From a checkpoint of a small masked image model: 48-pixel images, encoder arch vit.
Rows from block 9 of the encoder, named by matrix and row number. Rows with one number belong to one attention dimension. Each number is 128 + 32 x the weight over its row's rms, rounded and kept within 0 to 255. All counts start at 0. After the name is the row's rms in percent of the matrix's.
# q: attention query, key and value (stacked) (encoder.blocks.9.attn.qkv.weight, 384x128, the q third), inputs 0-127
# k: attention query, key and value (stacked) (encoder.blocks.9.attn.qkv.weight, 384x128, the k third), inputs 0-127
q.25 096 [ 95 122 105 115 135 130 146 103 179  61 160 105 143 173 127 116 162 125  72 133 194  45 167 106 122 143 179 147 109 153  90 136 162 136 120 155 101  90  96 108 193 101 142 111  23 109 125 117 148 121 138 143  83 108 119 107 115 135 152 183  75 102 122  89 132 116 185 192 115 114 134 122 115 156 120  98 115 112  42 107 141  94 152 108 155  87 138 122 147 146  93 139 136  66 135  54 162 148  86  97 135 147 119 144 113 153 133 115 134 185 123 104 119 125 163 138  84  96 129 161  78  97 100  97  80 101 108 108]
k.25 103 [172 173 103  68 175  76 112  94 119 150 142  83 200 145 132 173 150 158 144 145 155 165  80 101 100 180 161 143 138 116  93 117 166 104 129 111 195  77 102 123 164 137 146 160  93 139 123 129 102 167 151 205 108 101 103 105 167 105 120  95 133 103  88 121 124 101 101 184 137 111 169 162  97 173 144 111  65 115 100 129 113 107 214  82 130 105 109 102 120 131  72 136 143  90  95 145  77 114 106 150 111 144 115  77  90 148 136 132  98 133 102 135 129  85 139  97 113 125 186 164  81  95 122 187 125 115  92  93]
q.26 111 [123 153 144 177 113  96 100 134 148  99 161  99 118 151 163 120  85 101  64 175  62 110 151 170 130 152 100  88 152 136  44  49 138 103 128 111 104 156 134 142 197  55  99 122 164 130  88  72 158  85 169 157 135 141 151 111 166  84  90 143 118 101 181  99  93 145  94 147  73 179 150 132 104 181 129  99 116 145 114 145 145  91 133 144 141 141 148 177 132 136 167 116 171 148 155 134 152 122 132 155 129 149 122 149  96 128 110 177 134 115 104 135 100  99  71 164 130 166  97  81 162  95 129  76 110 170 181 154]
k.26 106 [ 84 185 109 124 115  85 134 187 158 131 130  62 100 144 123 175 140  72 155 129  97 115 151 110 129 146 140  91  96 147  59 105  70 145 150  93  98 140 160 143 190 109  85 184 123 114  90 142 147 140 147 156 129  84  94 132 137  46 137  58 109  89 141 101  96 165 122 128 114 119 153 155  92 114 159  76  87 124 117 113  76 101  85 159  89 140 154 142 116 115 171 191 135  86 124 114 112  90 136 159  75 133 158 112 103 100 108 186 109  88 152 125  81 151  86 179  78 119 109 114 110 122 110 110 115 155 188 106]
q.27 124 [ 71  88 158 158 135 124 170 128  99 140 108 122 142  72 166 158  61  95 115 103 171 146 188  90 195 109 114 125 166 137 122  98 139  92  97 107  80 113 128 201  99 153 112 124  96 129 102  73 155 115 128 133 115 129 164  72  64 132 100 125 167  86 168 120  95 101 127 151 141 154  85 118  74 128 104 142  77  86 135 160 129  28 149 126  71 119  95 111 108 141  77  72 130 114 137 121 132 131 161 121 168 110 112 113 101 157 116 106 147 124  76 151  95 162 113 160 136 176 111 146 154  93 160 136 158 201 143 105]
k.27 113 [ 71 202 168 195 150 107 102  79 151 117 102 131 127 176  64 181  98  91 177 122 133  82 147 123 137 122  94 135 191 144 149 123 133 128 118 171 142 100 148 161 121 155 134 154 154  80 146 103 174  82 116 178 118 100 147 146 137 116 123 131 159 131 131  70  83 101 131 159 159 153 137  87 120 146 115 137 184  79 104 156 130  86 126 104 122 116 128 107  95  87 195 106 122  74 107 129  55 125 154 105 142 106 157  71  88 150 133 102 138 103  96 146  83 125  54 132 154 149 111 106 186  80 129 173 119 179 135 106]
q.28 110 [161 109 133 172  97 123 136 137 112 107 139 158 142 165 171 174 135 106  76 142  50 101 131 162  47  77 171  88  93 152 136 138 107  80 163 111 116  92 150  88 141 159 185 160  97 114 201 111 124  81 123 138 128 159 136 125  82 105 139 136 176  85 122 151 136 176 163  83 107 122 100 166  85 108 153  85 169 124 104 136 134 127 159 158 145 132  92 140 105 124 115 175 138  88  86  39 136 137 136 177 131 124 108 123 128  96 169 195 116 121 128 161 120  74  76 143 111 149  97 131  96 173 133 131 142 187 180 146]
k.28 106 [154  85 141 160 134 163 138 141  95  89 166 153 139 172 117 174 105 170 117 114 131 107  84 157 101  83 132 103 112 135 149 124  80 152 113 116 130  76 160  57 109 171 127 144  93 137 227 143 135 156 138 105 119 153 103 145  64  92  87 113 150  87 120 160 100 171 143 124 136 120 123 143 106 104 121  66  80  80 125 110 102  89  65 185 146 118 126 119 170 144 149 156 127  70 121 117  75 137 145 215 109 164 142 125 151 124 124 135 191 135  89 167 143  70 123 170 119 106 143 105 165 186  88 122 114 188 123 113]
q.29 101 [103 120 155 123 148  89  83  86 126 118 140 150 120  57 134 190 121 197 137 101 113 118 110 151 162 143 191 140 143 209 159 135 141 109 150 151 142 109 123  35 150 120 188 116 134 107 131 169 113  89 179 167 110  92 104 108 110 117 205 159 123 120 181 182 112 184 158 106 119 142 159  76  76 179  99 133  72 111 150 182 151 109 221 105 116 117 117 132  80 127 118  95 115 108 121 151 101 154 153 136 152  87 149 136 106 130 146 114 170 139 125  90 131 137  84 115 167 100  88 111 145 151 144 125 134 100 125  96]
k.29 098 [101 143 150 126 173 107 176  80 144  92 134  92 181 132 133 145 137 161 112 131 210 153 156 100 129  97 191  92 120 158 142 126 118 126 110 175 180  92 178  83 169 106 155 157 126 158 132 138 129  94 120 147  74 133 107 161 142  86 113 154 189 117 186 133  84  91 161  77 165 138 112 173 129 145 133 193  92 102 127 174 177 164 118 109  94  82 178  99 158 147 107 145 153 120  90  95  89 166 143 164 160 110 157 101 135 157 132 130  78 135 145  62 120 128 131 182 133  63 143  77 137 119 128 147 186 129 111  91]
q.30 099 [135 142 109 136  97 142 147 164 162 114 130 167 101 147 164  78 128 110 130 116 136 160 120 103 160 117 141  91 134  46 158 165 130 165 159 171 113 154 104 173 103 124  85 165 109 113 127 167 158 108 158 117  55 148  78  82 192 103 125 102 123  81  83 138 128  97 122 167 116  88 137  84 153 160 136 146 110 102 147  94  75 178 141 108  16 143  96 150  96 114 121 134 135 154 181 161  89  95 110  82 102 107 189 152 108  68 118  61  96 147 157 153 127 193  85 133 133 145 146 124 140 147  93 128 127 107 173 138]
k.30 114 [ 80 146 124 120  56 145 131 143  92 117 116 155 110 134 161  30 117 105 149 130  96 138 137 104 175 149 165 139 150  82 170 153 170 131 166 114 133 169 105 169  51 121 138  72 119  77 140 170 161  75 117  76 108 137 171 135 199  86 140 148 123 121 104 107  89 106 115 145 120 111 152 106 167 181 135  85 132 137 190 110 138 111 111 114  42 136 105 157  75 127 162 106 115 127 139 128 112  98 179  64 120 139 115 128 100 106 142  73 130 181 133 146 103 127  98 144 111 120 103 111  82 167 117 112 157  73 148 182]
q.31 108 [127 129 153 108 153 118 110 119 110 141 182 144 140 141 111 163 118 163 182 124  93 120 119 161  49 137  88 124 155  83 133 123 144 121  93 145 144 110 107 111  97 105 179 148 127 140 124 189 122  90 172 154 134  96 118 199 188  95 190  79 126 172 186 143 168 167 145  87 134 145 122 128 197 141 100 131 155 165 127 125 105 110 120  53 116  74 141 129 130 139  95 180 128 104 142 180 172 100 121 139 115 116 134 218 198 163  92 131 188  77 144 135 125 154 167 111  89 103 116 107 151 135  71 154 167 152 131 111]
k.31 104 [108 144 198 167  95 161 139 169 161 108 192  56 175 135 167 161 101 179 158 101 121 123 129  99  66 136 121 127 124 184 122 157 167 141  88 123 148  87 147 126  94 115 215  98 149 195 148 166 146  73 130 148 106 136  89 143 132 132 208  86  93 146 170  78 163 193 156  97 160 103 118 111 159 136 116 101 147 167 150 123 158 154 105 153  97  73 141 118 154 150 121 180 109 144 136 132 153 124 124 154 150 135 151 169 110 101 156 137 136  87 143 165 114 154 178 108 102 150 130 163 153 115 104 112 186 147 142 170]
q.32 101 [ 82 134  97  99 120 114 167 118 135  62 109  50 155 175 106 106 123 165 125  91 132 149 170 158 186 152 115 137 133 160 147 169 123 199 139 139 125  76  58 173 155 129  91  53 137 102 103 103 121 173 108 198 166 172 105 130 117 137 150 132 173  97 173 147 109 149 123 101 128 135 135 190 157  85 148  97 103 162 120 139 106 137 148 117 151  99 152 133 116 163  69 143  90 132  84 105  85 119 118 108 203 144 113 113 147 155 154 137  60 114 116 137 101  81 170 110 124 119 127  86  71 137 119 137 116 188 159 159]
k.32 099 [150 148  98 133 134 142 109  97 145 122 103  58  98 148 125 150 156 137  59 121 124 194 128 181 139 132 130 159 146 149 115 127 126 122  64 135 148  99 148 136 123  66  85 140 149 111  98 134 140 109 186 125 113 132 140 155 142 139  54  95  95  93  82 139 134  90  68 194 108 185  98 168  87 135 120 123 104 105  64 196  90  52 126 163  70 150 110 119 174 127 118  91 149 147 194 111 119 133 153 165 120 123 115 172  98 127 152 178 138 140  94 175 138 104  90 157  97  92 130 143 111 119 105 102 164 192 118 170]
q.33 095 [153 124  84 144 103 153 169 119 129 196  67  67  92  96 179 135  83 112 104 174 145 147 178 126 111  78 110 140 192  77 176 160 165  88 101 119 136 140 146  78 146 126  81  66  82 159 147 128  74 165 102  94 146  92 101 127 143 104 101 216 137 115 107 122 117 166 155 118 111 131 136 153 106 159 112  89 115 123 108  84 160 158 131 139 181 184 159 115 177 176 196  86 141  93  90 129 115 104 121 161 125 105  93 125 122 124  85 106 103 124 150  76 117 173 117  97 146  86 106  89 122 140  91 142 132 105 127 126]
k.33 099 [151  96 176 140 122 104 146 109 151 255  86 161 142 123 127 130  77 109 144  99 134 111 149 125 122 122 126 110 131 137 123 187 145  94 133 156 200  94 127 126 169 125 118 106  87 126 120 148  59 123 144 118 108 141 102 110 164  88 117 173 135  74  89 158 132 120 125 153 163 119 110 150 160 219 157  79 160 116  97  69 178 177 115 103 168 147 131  98 159 177 158 126 129 175 100 135 103 121  99  82 140 151 132  83  68 146 109  96  94 142 172  71 157 115  92 109 161 138 127 157 113 120  88 158  98  84 101 141]
q.34 083 [136 142 140 141 197 107 173  79  91 117 104  98 158 167 125 132 157  99 146 130  92 128 112 184 189 145 163 153 156 158 155  62 134 154 134 105 172 149 114 136 134 128 145  79 183 106 215 181 136 158 114 125 121  67 100 103 176  85 185  87 163 180 110 135 118 127 121 126 171 107  94 150 133 126 134 104 176 121 135 135 192  89 162 175 142 115 148 169  84 101 115 115 102 160 142 163 116 159 117 137 194  95 123 108 114 117 123  92 134  98  78  96 136 116 102 136 105 140 129 152 121  84 180 127  78 179 103  54]
k.34 074 [143 156 189 135 193 118 153  95 166 148 137 148 127 103 158 141 157 194 117  98 145 178 122 101 100 113 120 137  95 100  91 152 132 152 149  87 114 148  87 108 145 116 141 137 166 106 119 167 100 154 154 106 129  69  89  96 199  60  53 119 163 116  97 196 141 130 117 123 150  89 186 195 138 121 192 153 126  76 107 100 149 116 191 162 107 108 129 146 171 125 113 125 120 162 142 106 138 124 133 180 113 141 142 165 170 158 118 134 215 160 112 139 167  63 101 111 134  84 117 131 122  76 130 130 103 119  90 104]
q.35 103 [ 82 119 106 118 132  67  83 101 130 165 169 138 131 114  66 127 186 140 146 106 159 135 179 126 120  67  88 153 158 152 116 135  95 159 141 172  87 159  94 178  71 221 134 158 164 102 122 128 138 169  47 115 132  89  88 156 105 124 154 121 118 175 150 147 105 155  91 149 134 110 196 116 163 115 123 115 135 162 147 164  68 160  78 128  74 167 159 133 156 127 128 228 111 118 169 160 131  79 145 119 127 163 116 111 128 154 158 101 117  90 136 165 123 118 157 127 148 167 152 136 112 147 142 119 151 123 158 178]
k.35 100 [123 188  63 124  98  51 132 146 113 121 159 136 155 132 105 135 146 129 123 123 170 140 210  96 124 130 112 113 108 112 180  99 123 123 100 124  68 176 176 182  99 103 143 100 133 135 113  72  95 154 126 119 119 156  94 130  99 126 149 113 139 114 170  86 141 113 123 145 207 157 153 150  92 128 110  74 100 119 144 150 110  57 134 136  69  94  95 152 105  69  97 126 151  76 217 136 131 146 148 117 151 133 118 183  91 186 167 116 155 111  89 179 110  82 143 198 129 106 112 124 109 157 110 141 160 160 109 117]
q.36 090 [ 80  98  96  95 122 196 133 196 192 122 110 143  97 127  77 139 141 142 152 157  95 140 121 121 129  48 136 152 120 119 133 185 112 110 143 129 146  97  84 127  86 140  98 114 139 152 177 114 127 125 108  83 136 151 135 123  70 132 128 102 163  90 148  86 145 117  75 105 130 158 119  46 189 176 101 129 130 145 165  97 137  75  84 118 166 118 117 118 110 114 144 102 164 134  95 149 158 184 133 126  90 162 104 166 113  96 157 228  94 138 143 179 109 135 124 116 125 150 135 144 166 181  72 184 120 152 178 152]
k.36 098 [109 100 123  98 108 150  92 152 172 179  76 151 139 108 122 164 154 110 123 136 176 108 124 168 251 132 128 111 103 147 181 134 132 110  88  79 151 148 171 113 131 180 152 143 142 139 123 185 121 131 108 148 184 100  80  73  82  99 125 105 118 126 160 131 168  58 154 145 153 137 107 133 183 106  72 148 125 124  98 159 118  96 150 127 110  98 120 137 113 130  98 151 132 131 222 127 104 114 123 158  56 140  97 140 161 100  59 118 124 165 117 126 128 135 156 173 138 116 170 123 112 150 116  86 129 156 135 211]
q.37 099 [145  69 122 131 132 163 163 163  89 188  20 100 157 171 130 149 120  96 118 200  92  95  94 138 140 151 102 131 171 105 153 132 127  93 119 145 160 133 136 182 149 100 151 154 121 142 147 162  91 128  75 132 161 171 121  95 184 131 152  62  77 134  74 137 108 133 113 106 168 126  76 141 104 131 122 145 125 112 127 157 176 129 139 143 110 165  63  96 120  80 155  95 166  98 124  91 139 131 168 158 108  97 134 182 139  99  95  79 137 146 107  74 120 148 157 180 107 135 169 123 106 118  95 116 137  72  66  94]
k.37 089 [133  57 193 183 124 165 156 173 187 121  59 148 167  83 128 144 159 166 138  98 140 172 113 118 120  69  89 100 111  96 139  91 124  87 159 152 102 136 147 132 142  93 177  98 123 164 146 169 119 109 175 120 101 146 140 151 179 142 149 133 133 126  93 125 156 165 195 118 123 146 157  94 111  75 166 185 141 143  72 100 178 130 105 160 161 113 121  96 174 123 168 108 158 151 102 170 112 152 137 148  77 121 124 142 172  60 133 152 155 105 186 127 144 160 111 135 166 122 189  77 124 116 133 170 127  86 107 156]
q.38 085 [ 76  94  70 114  83 120 153 104 109 103 178  87 114 136 168 139 132 116 103 141  88 131 157 157  81 130 109 179 113 164  90 115  91 229 141 138 123 109  83 112 130 130 135 184 182 170 145 100 145 101  97 139 178 158 147 121  59 131 143 106 151 105 101  73  76 141 143 142 149 149 108 135 127 169 160 140  89 182  76 150  79 140 166  92 112 126  82 140 143 110 121 200 182 120 119 119  70 152  95  95  66 154 156 104 151 133 128 139 100 165 133 147 103 125 109 155  91 100  84 125 116 145 119  90 142 138 180  68]
k.38 092 [133 112 111 153 194 129 118  86 135 116 116  94 172 107  90 179 172 108 105 165 127 123 113 137 174  77  97 149 129 124  75 147 149 104  86  89  55 138 170 149 125 131 134 119 146  80 127 128 130  75 163 130 162 148 106 139 140 170  73  98 136 157 194 117 154 116 145 134 132 128 125 172 120 134 136 127 100 139 127 143  93  65 139 200 148 131 112 130 130 110 165  90 137 118 174 117 161  84 147 103 113 135  81 128 149 115 175 124  95 131 120 221 139 196 142  81  75 150 141 157  81  93 104 103 216  79 173  90]
q.39 100 [121 162 108 159 159 114 133 163  86  88 110  91 119 124 110 104 137  98 128 120 189 158 149  83 150  92  68 130  91 184 133 145 209 158  85 145 144  52 107 158  68 140 117 158 129 171  99  65 121 135  98 122 136 141 163 167 134 173 127 168 182 127 157 178  99 180 149 126 140 130 147 138 162 132  99 114 105 169 134  73 116 132  95 117 155 183 143  93 207 148 129 161  89 163 104 101  65 124  95 105 145 129 131 113 156 121 157 131  82 150 122 157 142  68 142 109  65  99 109  72 123 170 137 170 145 138 152 120]
k.39 098 [133 151 137 116 190  65 169 109  75 162 117 166 169 174 123 113 124  89 126  90 193  67  93 155 114 112 156 104 120 109  82 104 108 106  61 111 165 134 125 164 137  99 111 163 104 109 180 129 124 124 154 134 111 159 138 111 126 149 109 155 131  71  49 178 203 118 166 113 201 106 158 109  78 119  76 138 154 131 141  79 118 119 171  95 144 161 120 120 139  87 142  80 153 139 122 162 120 139 120  93 132 103 188 105  72 127 101 131 149 146 146 164 161  97 122  98 113 169  72 100 182 161  79 125 135  97 135 115]
q.40 108 [115 130 140 100 122  91  74 132 114 165 181 147  72 144  91 124  95 166  84 124 154 166 161  99 126 116 156 188 139 136  70 175  67 166  97 167 131 108 127 171  95 171 103 153 120 129 137  68  90 143 150 152  91 167  91  73  77 114  63 173 138 136 132 113  70 109 163 133 119  98 135 166 144 151 125  84  56 149 117 110  84 105 111  85 130 161 118  97 148 143 102 187 111 126 195 183 132 103  72  92 104 163 162 137 131 144 145 184 159 121 151 130  92 138 120 141 127  91 123 186 109 147 119 108 174  92 132 135]
k.40 090 [149 146 121  70  76 121  88 120 155 104 162 125 155 150  59 138 145  51 121 135 207 184 154  77  97  67 106 146  87 137 110 138 156 131 135 128 145 102 131 132  65 143 144 118 143  83 201 100  78 151 117 130 121  50 114 159 131 148 176 149 164 104 131 136 114 114 112 174 102 163 113  98  87 150 102  85 114 112 103 108  71 150 152 109 138 103 131  81 102 139  63 168 201 144 155 152 175  90  76  86 167 144 122 156 100 103 179 163  94 137 113 116  97 140 144 105 141 116 120 153 172 142 137 147 155 140 120 116]
q.41 079 [118 119 135  94 130 146  93 116 141 138 221 136 140 176 130 171 157 153 110 166 108 151 140 116 141  56 140 109 129 109  64 116 139 157  75  58 182 112 193 126 130 190 134 131  95 102 107 128 150 131  86 136 168  87  83 120  81 122 136 139 141 112 133 178 158 104 103  97 161 162 140 156 141 176 138 153 182 120 138 130  70 112 123 118 138  99 112 162  84  96 121  96 134 115  99 147  74 136  78  91 146 151  88 156  92 167 119  97 178 117 100 153 126 181  88 158 118 152 153 149  62 178 153 135 147 110 201 173]
k.41 080 [119  91 119 150 128 110 113 104 114 117 171  89  95 148 108 173 104 154 129 100 112 108 126  69 143 119 143 106 121 150 143 155 160 151 141 139 138 124 154 165  64 103  86  73 127 103 176 109 122 137 145  91 136 131  50 133 110  82 100 121  90 112 125 104 155 125  94  99 169 133 132 172 173 167 190 178 166 125 159 134  39  95 183 149  78 113 102 204 105  99 116 158 108 187 181 142  83 119 148 121 172 147 120 142 153 138 144 139 117 161 143 145 150 119 146 156 138 100 105 160 102 157 189  60 129 147 151 221]
q.42 099 [ 94 175 141 119 127  61 124  74  65  77 168 139 136 189 116 133 122 123 116 140  97  66 169 147 115 156 142 114  89 127  72 105 111 171  86  90 140  97 166 108 108 118 162 110 187 132 152 148 169 100  81 128 151 107  96 112  74  99 151 101 192 162 168 131 160 120  87 135 157 154 176 139 112  73 158 121 142 159 156 157 103 134 123 149  92  82 106 180  78 121  81 168 167 134 195 157  93 133 110 117 146 145  54 110 138 168 100 136 152 133  98 110 159 146 121  86 106 102 138 152 108 124 131  77 112 138 100  60]
k.42 104 [138 158 101 139 162  70 190 137  95  82 214 170  88 117 110  94 165 152 121 105 155 105 118 142 135 106 142 142  91 138  65 107 160 160 140 125 160 163 149  41 118 195 114 136 129 108 114 126 150 117 143 141 139 104 105 154 151  91 124 144 113 138 128 145 129  84 149 106  97 116 168 130 110 105 144 172 153 164 139 142  65 121 154 157 105 117 172 144 107 169  88 103 183 185 118 217 156  72 116  97 120  97 103  84 101 143 101 134 191 130 151 147 168  87 108  92 118 130  43 146 132 147 161  93 166 100 131 111]
q.43 095 [ 88  85  90 112 163  93 136  86 146 141 124 142 101 134 112 138  69 175  84 101 142 160 120 103  90 109 149 127  88 170 141 100  77 161 114 129 149 141 103 105 133 118 110 120  69 104 190  85 172 109 134 124 133 141 128  29 132  52 111 142  92 176 169  73 125 110 108 182 150 144 115 143 152 156 103  89  83  85 133 119 107  73 155 113  67 128 119 150 100 103 144 166 175 165 160 182  96 113 108 115 143 128 193 174  95 120 123 148 147  95 137 108 116 137  97 149 142  91 143 138 129  83 173  71 139 203 135 115]
k.43 092 [ 96 121 136 115 173  88  73 103 120 119 152  66 117 137 118 128 166 173 139 167 162 181 141 123 135 107 117  96 100 118 102  99  94 155 152  68  86 149 120 122 138 209 123 131 148 120 183  44 131  81  83 109 149  57 149 108 130 100  95 141 139 124 170  81 130  98 125 141  96 120  95 136 159 139 104  60  95  92 152  77 112  96 118 198 118  95 155 135 147 181 125 123 130 123 137 163 109 112 103 109 114 167 117 138 148 131  55 179  77 106 134 129  69 155 171 155 121 103 138 177 100 102 131 176 191 101 140 144]
q.44 077 [ 99  93 107 149 148 107 128 160 107 139 144 121  41 131 120 114 135 131 131 109 127 168 124  99 207 148  77 118 181  68 117  70 139 118  99 105 124 106 129 142 133 173 125 171  94 106 113  85 116  86 117 102 119 136 154 154 133 110 149 123  95 175 179 135  80 109 118 118  92  73 113 147 211 133 109 152 122 100 116 108 161 164  98  88 131  81 100  90 148 135 164 107 155 102 103 119 119 157 150 191 134 156 160 147 146 124 102 165 122 110 173 137 117  50 133 163 235  69  79 102  92 143  92 100 136 110 134  84]
k.44 089 [154 117 102  58 160 185 122 161 176 150  56  62 122 168 113 159 157 129 170 131 148 138 130 128 101 134  55 114 135 107 119 172  73  86 116 118 127 134 183 145 122 100 122 111 188 118  97  73 157 141 128 144 151  83 128 118 110 173 168 108 123 149 127 163 137 142 141 133 126 108 137 127 148 150 126  82 144 174 161 154  68 103 121 143 118  75  91  78 104 103 112 142 132 138 118 154 150 167  75 175 133  54 167 148  72 150 111 144  90  67  61 115 142 118 134 159 138 119 170 134  97 116 151  63 129 104 185 170]
q.45 088 [106 111 120 112 120  96 121 149  97  89 134 164  95 118  27 141 126  99 180 135 124 152 143 141  94 175 121  79  92 110 150 105  73 131 120 139 160 123  72 154 139  89 168  89 144  63 190 111 127  95 119 152 105 100 129 122 148 166 100  97 111 159 144 134 141  83 107 137 117 152 116 134  93  68 148 160  95  34 147 126 167 114 124  98 109  48 128 127  45 116 184 124 108 122 134 199 163 142 155 153 136 170 140 167  90 103 132 120 141 104 130 128 149 127 105  97 156 134 158 102 106 143 204 137  73 155  96 113]
k.45 086 [140 164 147 107 130 100  79 141 129 114 136 142  71  77 155 127 117 116 127 217 133 157  72 139 130 145 100 102  95  65 124 146 109 143  97 160 109 130 120 199  85 111 156 110 183 117 178 102 180 151 123 114 126 115 143 110 173 102  78 151 130 119 114 152 106 168 149 164  56 116 139 123 137  92 109 120  94 118 138 139 120 117  78 135  87  85 154 147 128 140 119 201 107  66 186 116 242 118 156 173 136 150 142 138 111  92 108 123  66 154 136 150 162 122 105 130 142  70 158 163 101 135 161  93 136  75 133 121]
q.46 089 [175 101 136  82 152 136 151 115 193 213 109 189 142  74 111 124 131 146 122 133 165 112 146 105 143  81 198 129 111 127 132 153 165 125 121 162 143  69 161 130 108 138  93 113 117 100  80  80 140 116 128  84 113 128 169 136 158  89 132 156 118 121  56 207 141  85  96 109 121 148  72 105 128 165 165  43 104 144 127 101 105  81 164  95 147 137 147 104 140 114 110  99 141 153 135  69 134 141  89 170 126 132 140 145 113 167 166 150 107 183  92 164 104 138 148 109  99 118  75 114 136  60 122 155  92 146 130  74]
k.46 102 [147 122 139 134 110 134 153 147 167 161  73  87  81  95 155  96  82 118  44 107 134 182 114 115 166 110 108 122 121 116 113 120 145 110 104 112 201  98  82  97 148 147 169 133 130 144 136 120 116 131 133 121 166 124  91 133 106 156 138 168 111 108  92 156 149 133 133 144  88 118 144 139 163 226  96 104 176 142 107  69  82 115 120  97 133 133 166 162 162  72 122 131 135 156 137  69  98 104  81 127  77  91 200  38 152 155 134 122  77 177 138 127 160 115  78 162 136 110 145 123 172  90 169 155 114  85 132  87]
q.47 092 [170 101 178 120  97 177 116 148 118 133  92  94 114 109 179  90 156 132 104 166 144  87 163  71 106 183 117 107 135  85 180 134 108 141 111 113 133 157 142 158 104 121 133  87 155 156 131 132  98 119 153 141  73 146  93 215 153 146 126 202  93 166 112 137 137 132 165 124 105  83  91 129 113 160 140  91 140 129  72 119 111 156 101 171 167 139 118 113 212 119 161 120 118  90 140  99 111 146 140 184 103 123 112 143 153  82  54 126 136  86  69 114 104  90 127 153 117 100  74  75 113 163  51 141 114  76 125 116]
k.47 099 [152  62 173 150 107 122 156 123 121 190  93 176 157 125  86 123 141 118 150  98 108 123 124  95 103 126 110 136 156  74 124 215 127 165  93 150 150 114  90 100 116  84 147 101  90  83 107 135 101 149 101 134 108 169 129 174 143 204 190 161 128 183 112 172 139  85  94 109 130 147 135 156 146 132 123 160 130 172  81 147 150 158  89  85 140 101 125  99 164 193 203  88 110 147 103 116 120 131 149 154 157 116 155  76 103 165 126 153 117 142 158  98 122  84 105  73 142 155 153  80  69 121  89 101  77 127  83 121]
q.48 094 [106 120 188 161 224 140  88 145  91 110 132 104 146 134 136 116 181 115 146  89 146  61 131  92 124 133 168 109 141 162 140 150 128  94 163 167 102 139 108  87  86 111 108 117 153 114 121  90 156 144 134 110 124 151 177 151 115 150  84  99 143 131  98 144 191 101 131  78 128 121 104 167 191  66 107 138 119 187  89 106  92 127 113 178 217 132 115 106 151 115 124 158 122 164 134  65 131 117 110 142 174 119  47 128 175 108 128 164 103 109 105 212 156 143 155  95 103 135 160 106 170 160 128 121 135 105 177 117]
k.48 097 [122 183 115 179  81 170 182 154 116 135  99  98 135 130 164 120 129 128 158  79 155  84  74 149 138 177 142 150 124  77 160  68 142 137 151  96 175 128 146  98 137 120 161 150 126 140  98 178 136 133 155 155 111 166 122 160 126 139 186  37 147 140  98  63 124  32 167 137 107 126 125 140  87 121 102 153 155  95 127 115 103 145 116  96 113 141 143 114  98  88 173  74 104 148 177 146 117  42 142 118 138 116 161  95  75 120 117 118  89 149 150 123 164 113 101 154 181 177  81 131 103 136 128 117 134 182 171 111]
q.49 077 [177 146 168 131 160 175 121 109  61 112  98  91 121 127 129  95 107 187 149  90 153  91  86 121 152 144 150 138 172 119 174 111  85 167 142 172 115 122 134 115 123 121  91 103 120 161 164 155 115 128  84 130  77 207 125 182 118  76 142  97 167 105 122 115 142 172 153 105 137 152 113 149 179 107 116 147 182 167 132  71 114 157 138 130 181 123 152 136 165 199 184 112 102 154  31 154 128 126 147 142 132  81 141 129 158  75 113  80 129 117 118  64 132 110 131 130  86 165 152 144 150 122 121  93  58 149 159  98]
k.49 078 [200 115 185 123 115 158 153 125 162  97 154 124 133 107 185 156  92 150 137 108 163 159 129 169 140 170 140 134 144  58 131 133  95 140 129  75 163 118 138  71 111  82  87 140  68 143 115 157 102 156 119  97  67 120 123 171 126 148  66 100 113 169  86 102 115 121 115 165 134 160 113 136  82 124 134 139 121  76 121 108 224 129 142 149 140 123 110  61 156 147 153  70 117 148 107  89 133 171 140 190  84 149 166 144 103 127  95 187 151 161 136  69  96 119  96 139 146 156  82 120 111 118 112 170  69  96  97 138]
q.50 093 [131 150 144 162 123  99 118 126 122  79 130 145 121 157 130 156 109 115 121 135 110  96  54 190 107 132 136  88 134 164 107 126 106 131  87 112 142  97  79 118 102 136 129 108 159 131 100 118 122 102 127 166 116 156 168  90 184 165 154  78 151 158 156  94 170 160 132 120 137 187 164 168  85 103 146 221  90  81 132 174 155 132 193 136 154 132 123 116  65 124 169 107 135 111 120 144 181  83 147 151 154  74 110 141 126  60  99 129  91 158 112 155 196 115 137 107  82 154 161 190 178 192 182 143 152 150 151 131]
k.50 098 [139 132 113 179 102 127 124 146  55 110 135 147 129 119 148 124 168  72 133 192  88  64 116 202 183 172 140  90  89 116 141  84  79 139 156 158  77 130  94 101 120  94 117  99 125 130 148  98 135 123 157 131 172 143 179 116 180 106 100  44 129 176 155 156 116 137 156  59 109 128 143 133  91 105 114 126  91  65  67 148 132  84 149 128 114 142 124 109  77 105 159 113 143 133 145 117 178 133 155 133 121 161  93 100 162  34 112 161 119  92 115 123  82 159 168 105  77 163 105 115 134 131 162 132 128 121 145 137]
q.51 087 [125 105 144 161 119 150 174 150 152 113 151  96 137 143 118 101 188 128 166 159 113 102 145 151 100 133 170 130 159 101 148  82 101 181 128  79 185 181 102  94 138  56 107 107 163 169 205 152  78 114  82 168 155 113  90  95 115  89 129 149 125  77 179 164 114 146  80 120 140 151 144 104 136 128 138  91 154 110 163 133 142  41 165 131  94  48 148 128 117 131 159 102 112 113 131 166 160 134 131 142 133 116 125 112 100 174 100  92 119 139  94  71 129 161 112  79 125 130 118 133 164  86  94 107 142  74  40 146]
k.51 096 [146 130 171 154 133 169 123 158 173 117 121 102 100 148  76 142 117 188 133  99 120 187 103 158 193 174 164  96 104 155 123 140 126 178 117 118 183 182  95  21 163 195 112 151  96 138 146 152 141 114 122 140 118 119  97 138 151 156 118 166 100 100 101 197 128  95  93 150  85 133 170 148 163 124 156 122 147 109 152 130 126 149 149  99 134 116 140 146 144 165 118 159 131 206 106  90 108 136  60  98 129 139 118  95 121 183 116 110 207 128 158  84 142 141  92  89 161 113 104 126 100 130 124  78  97  92  73 151]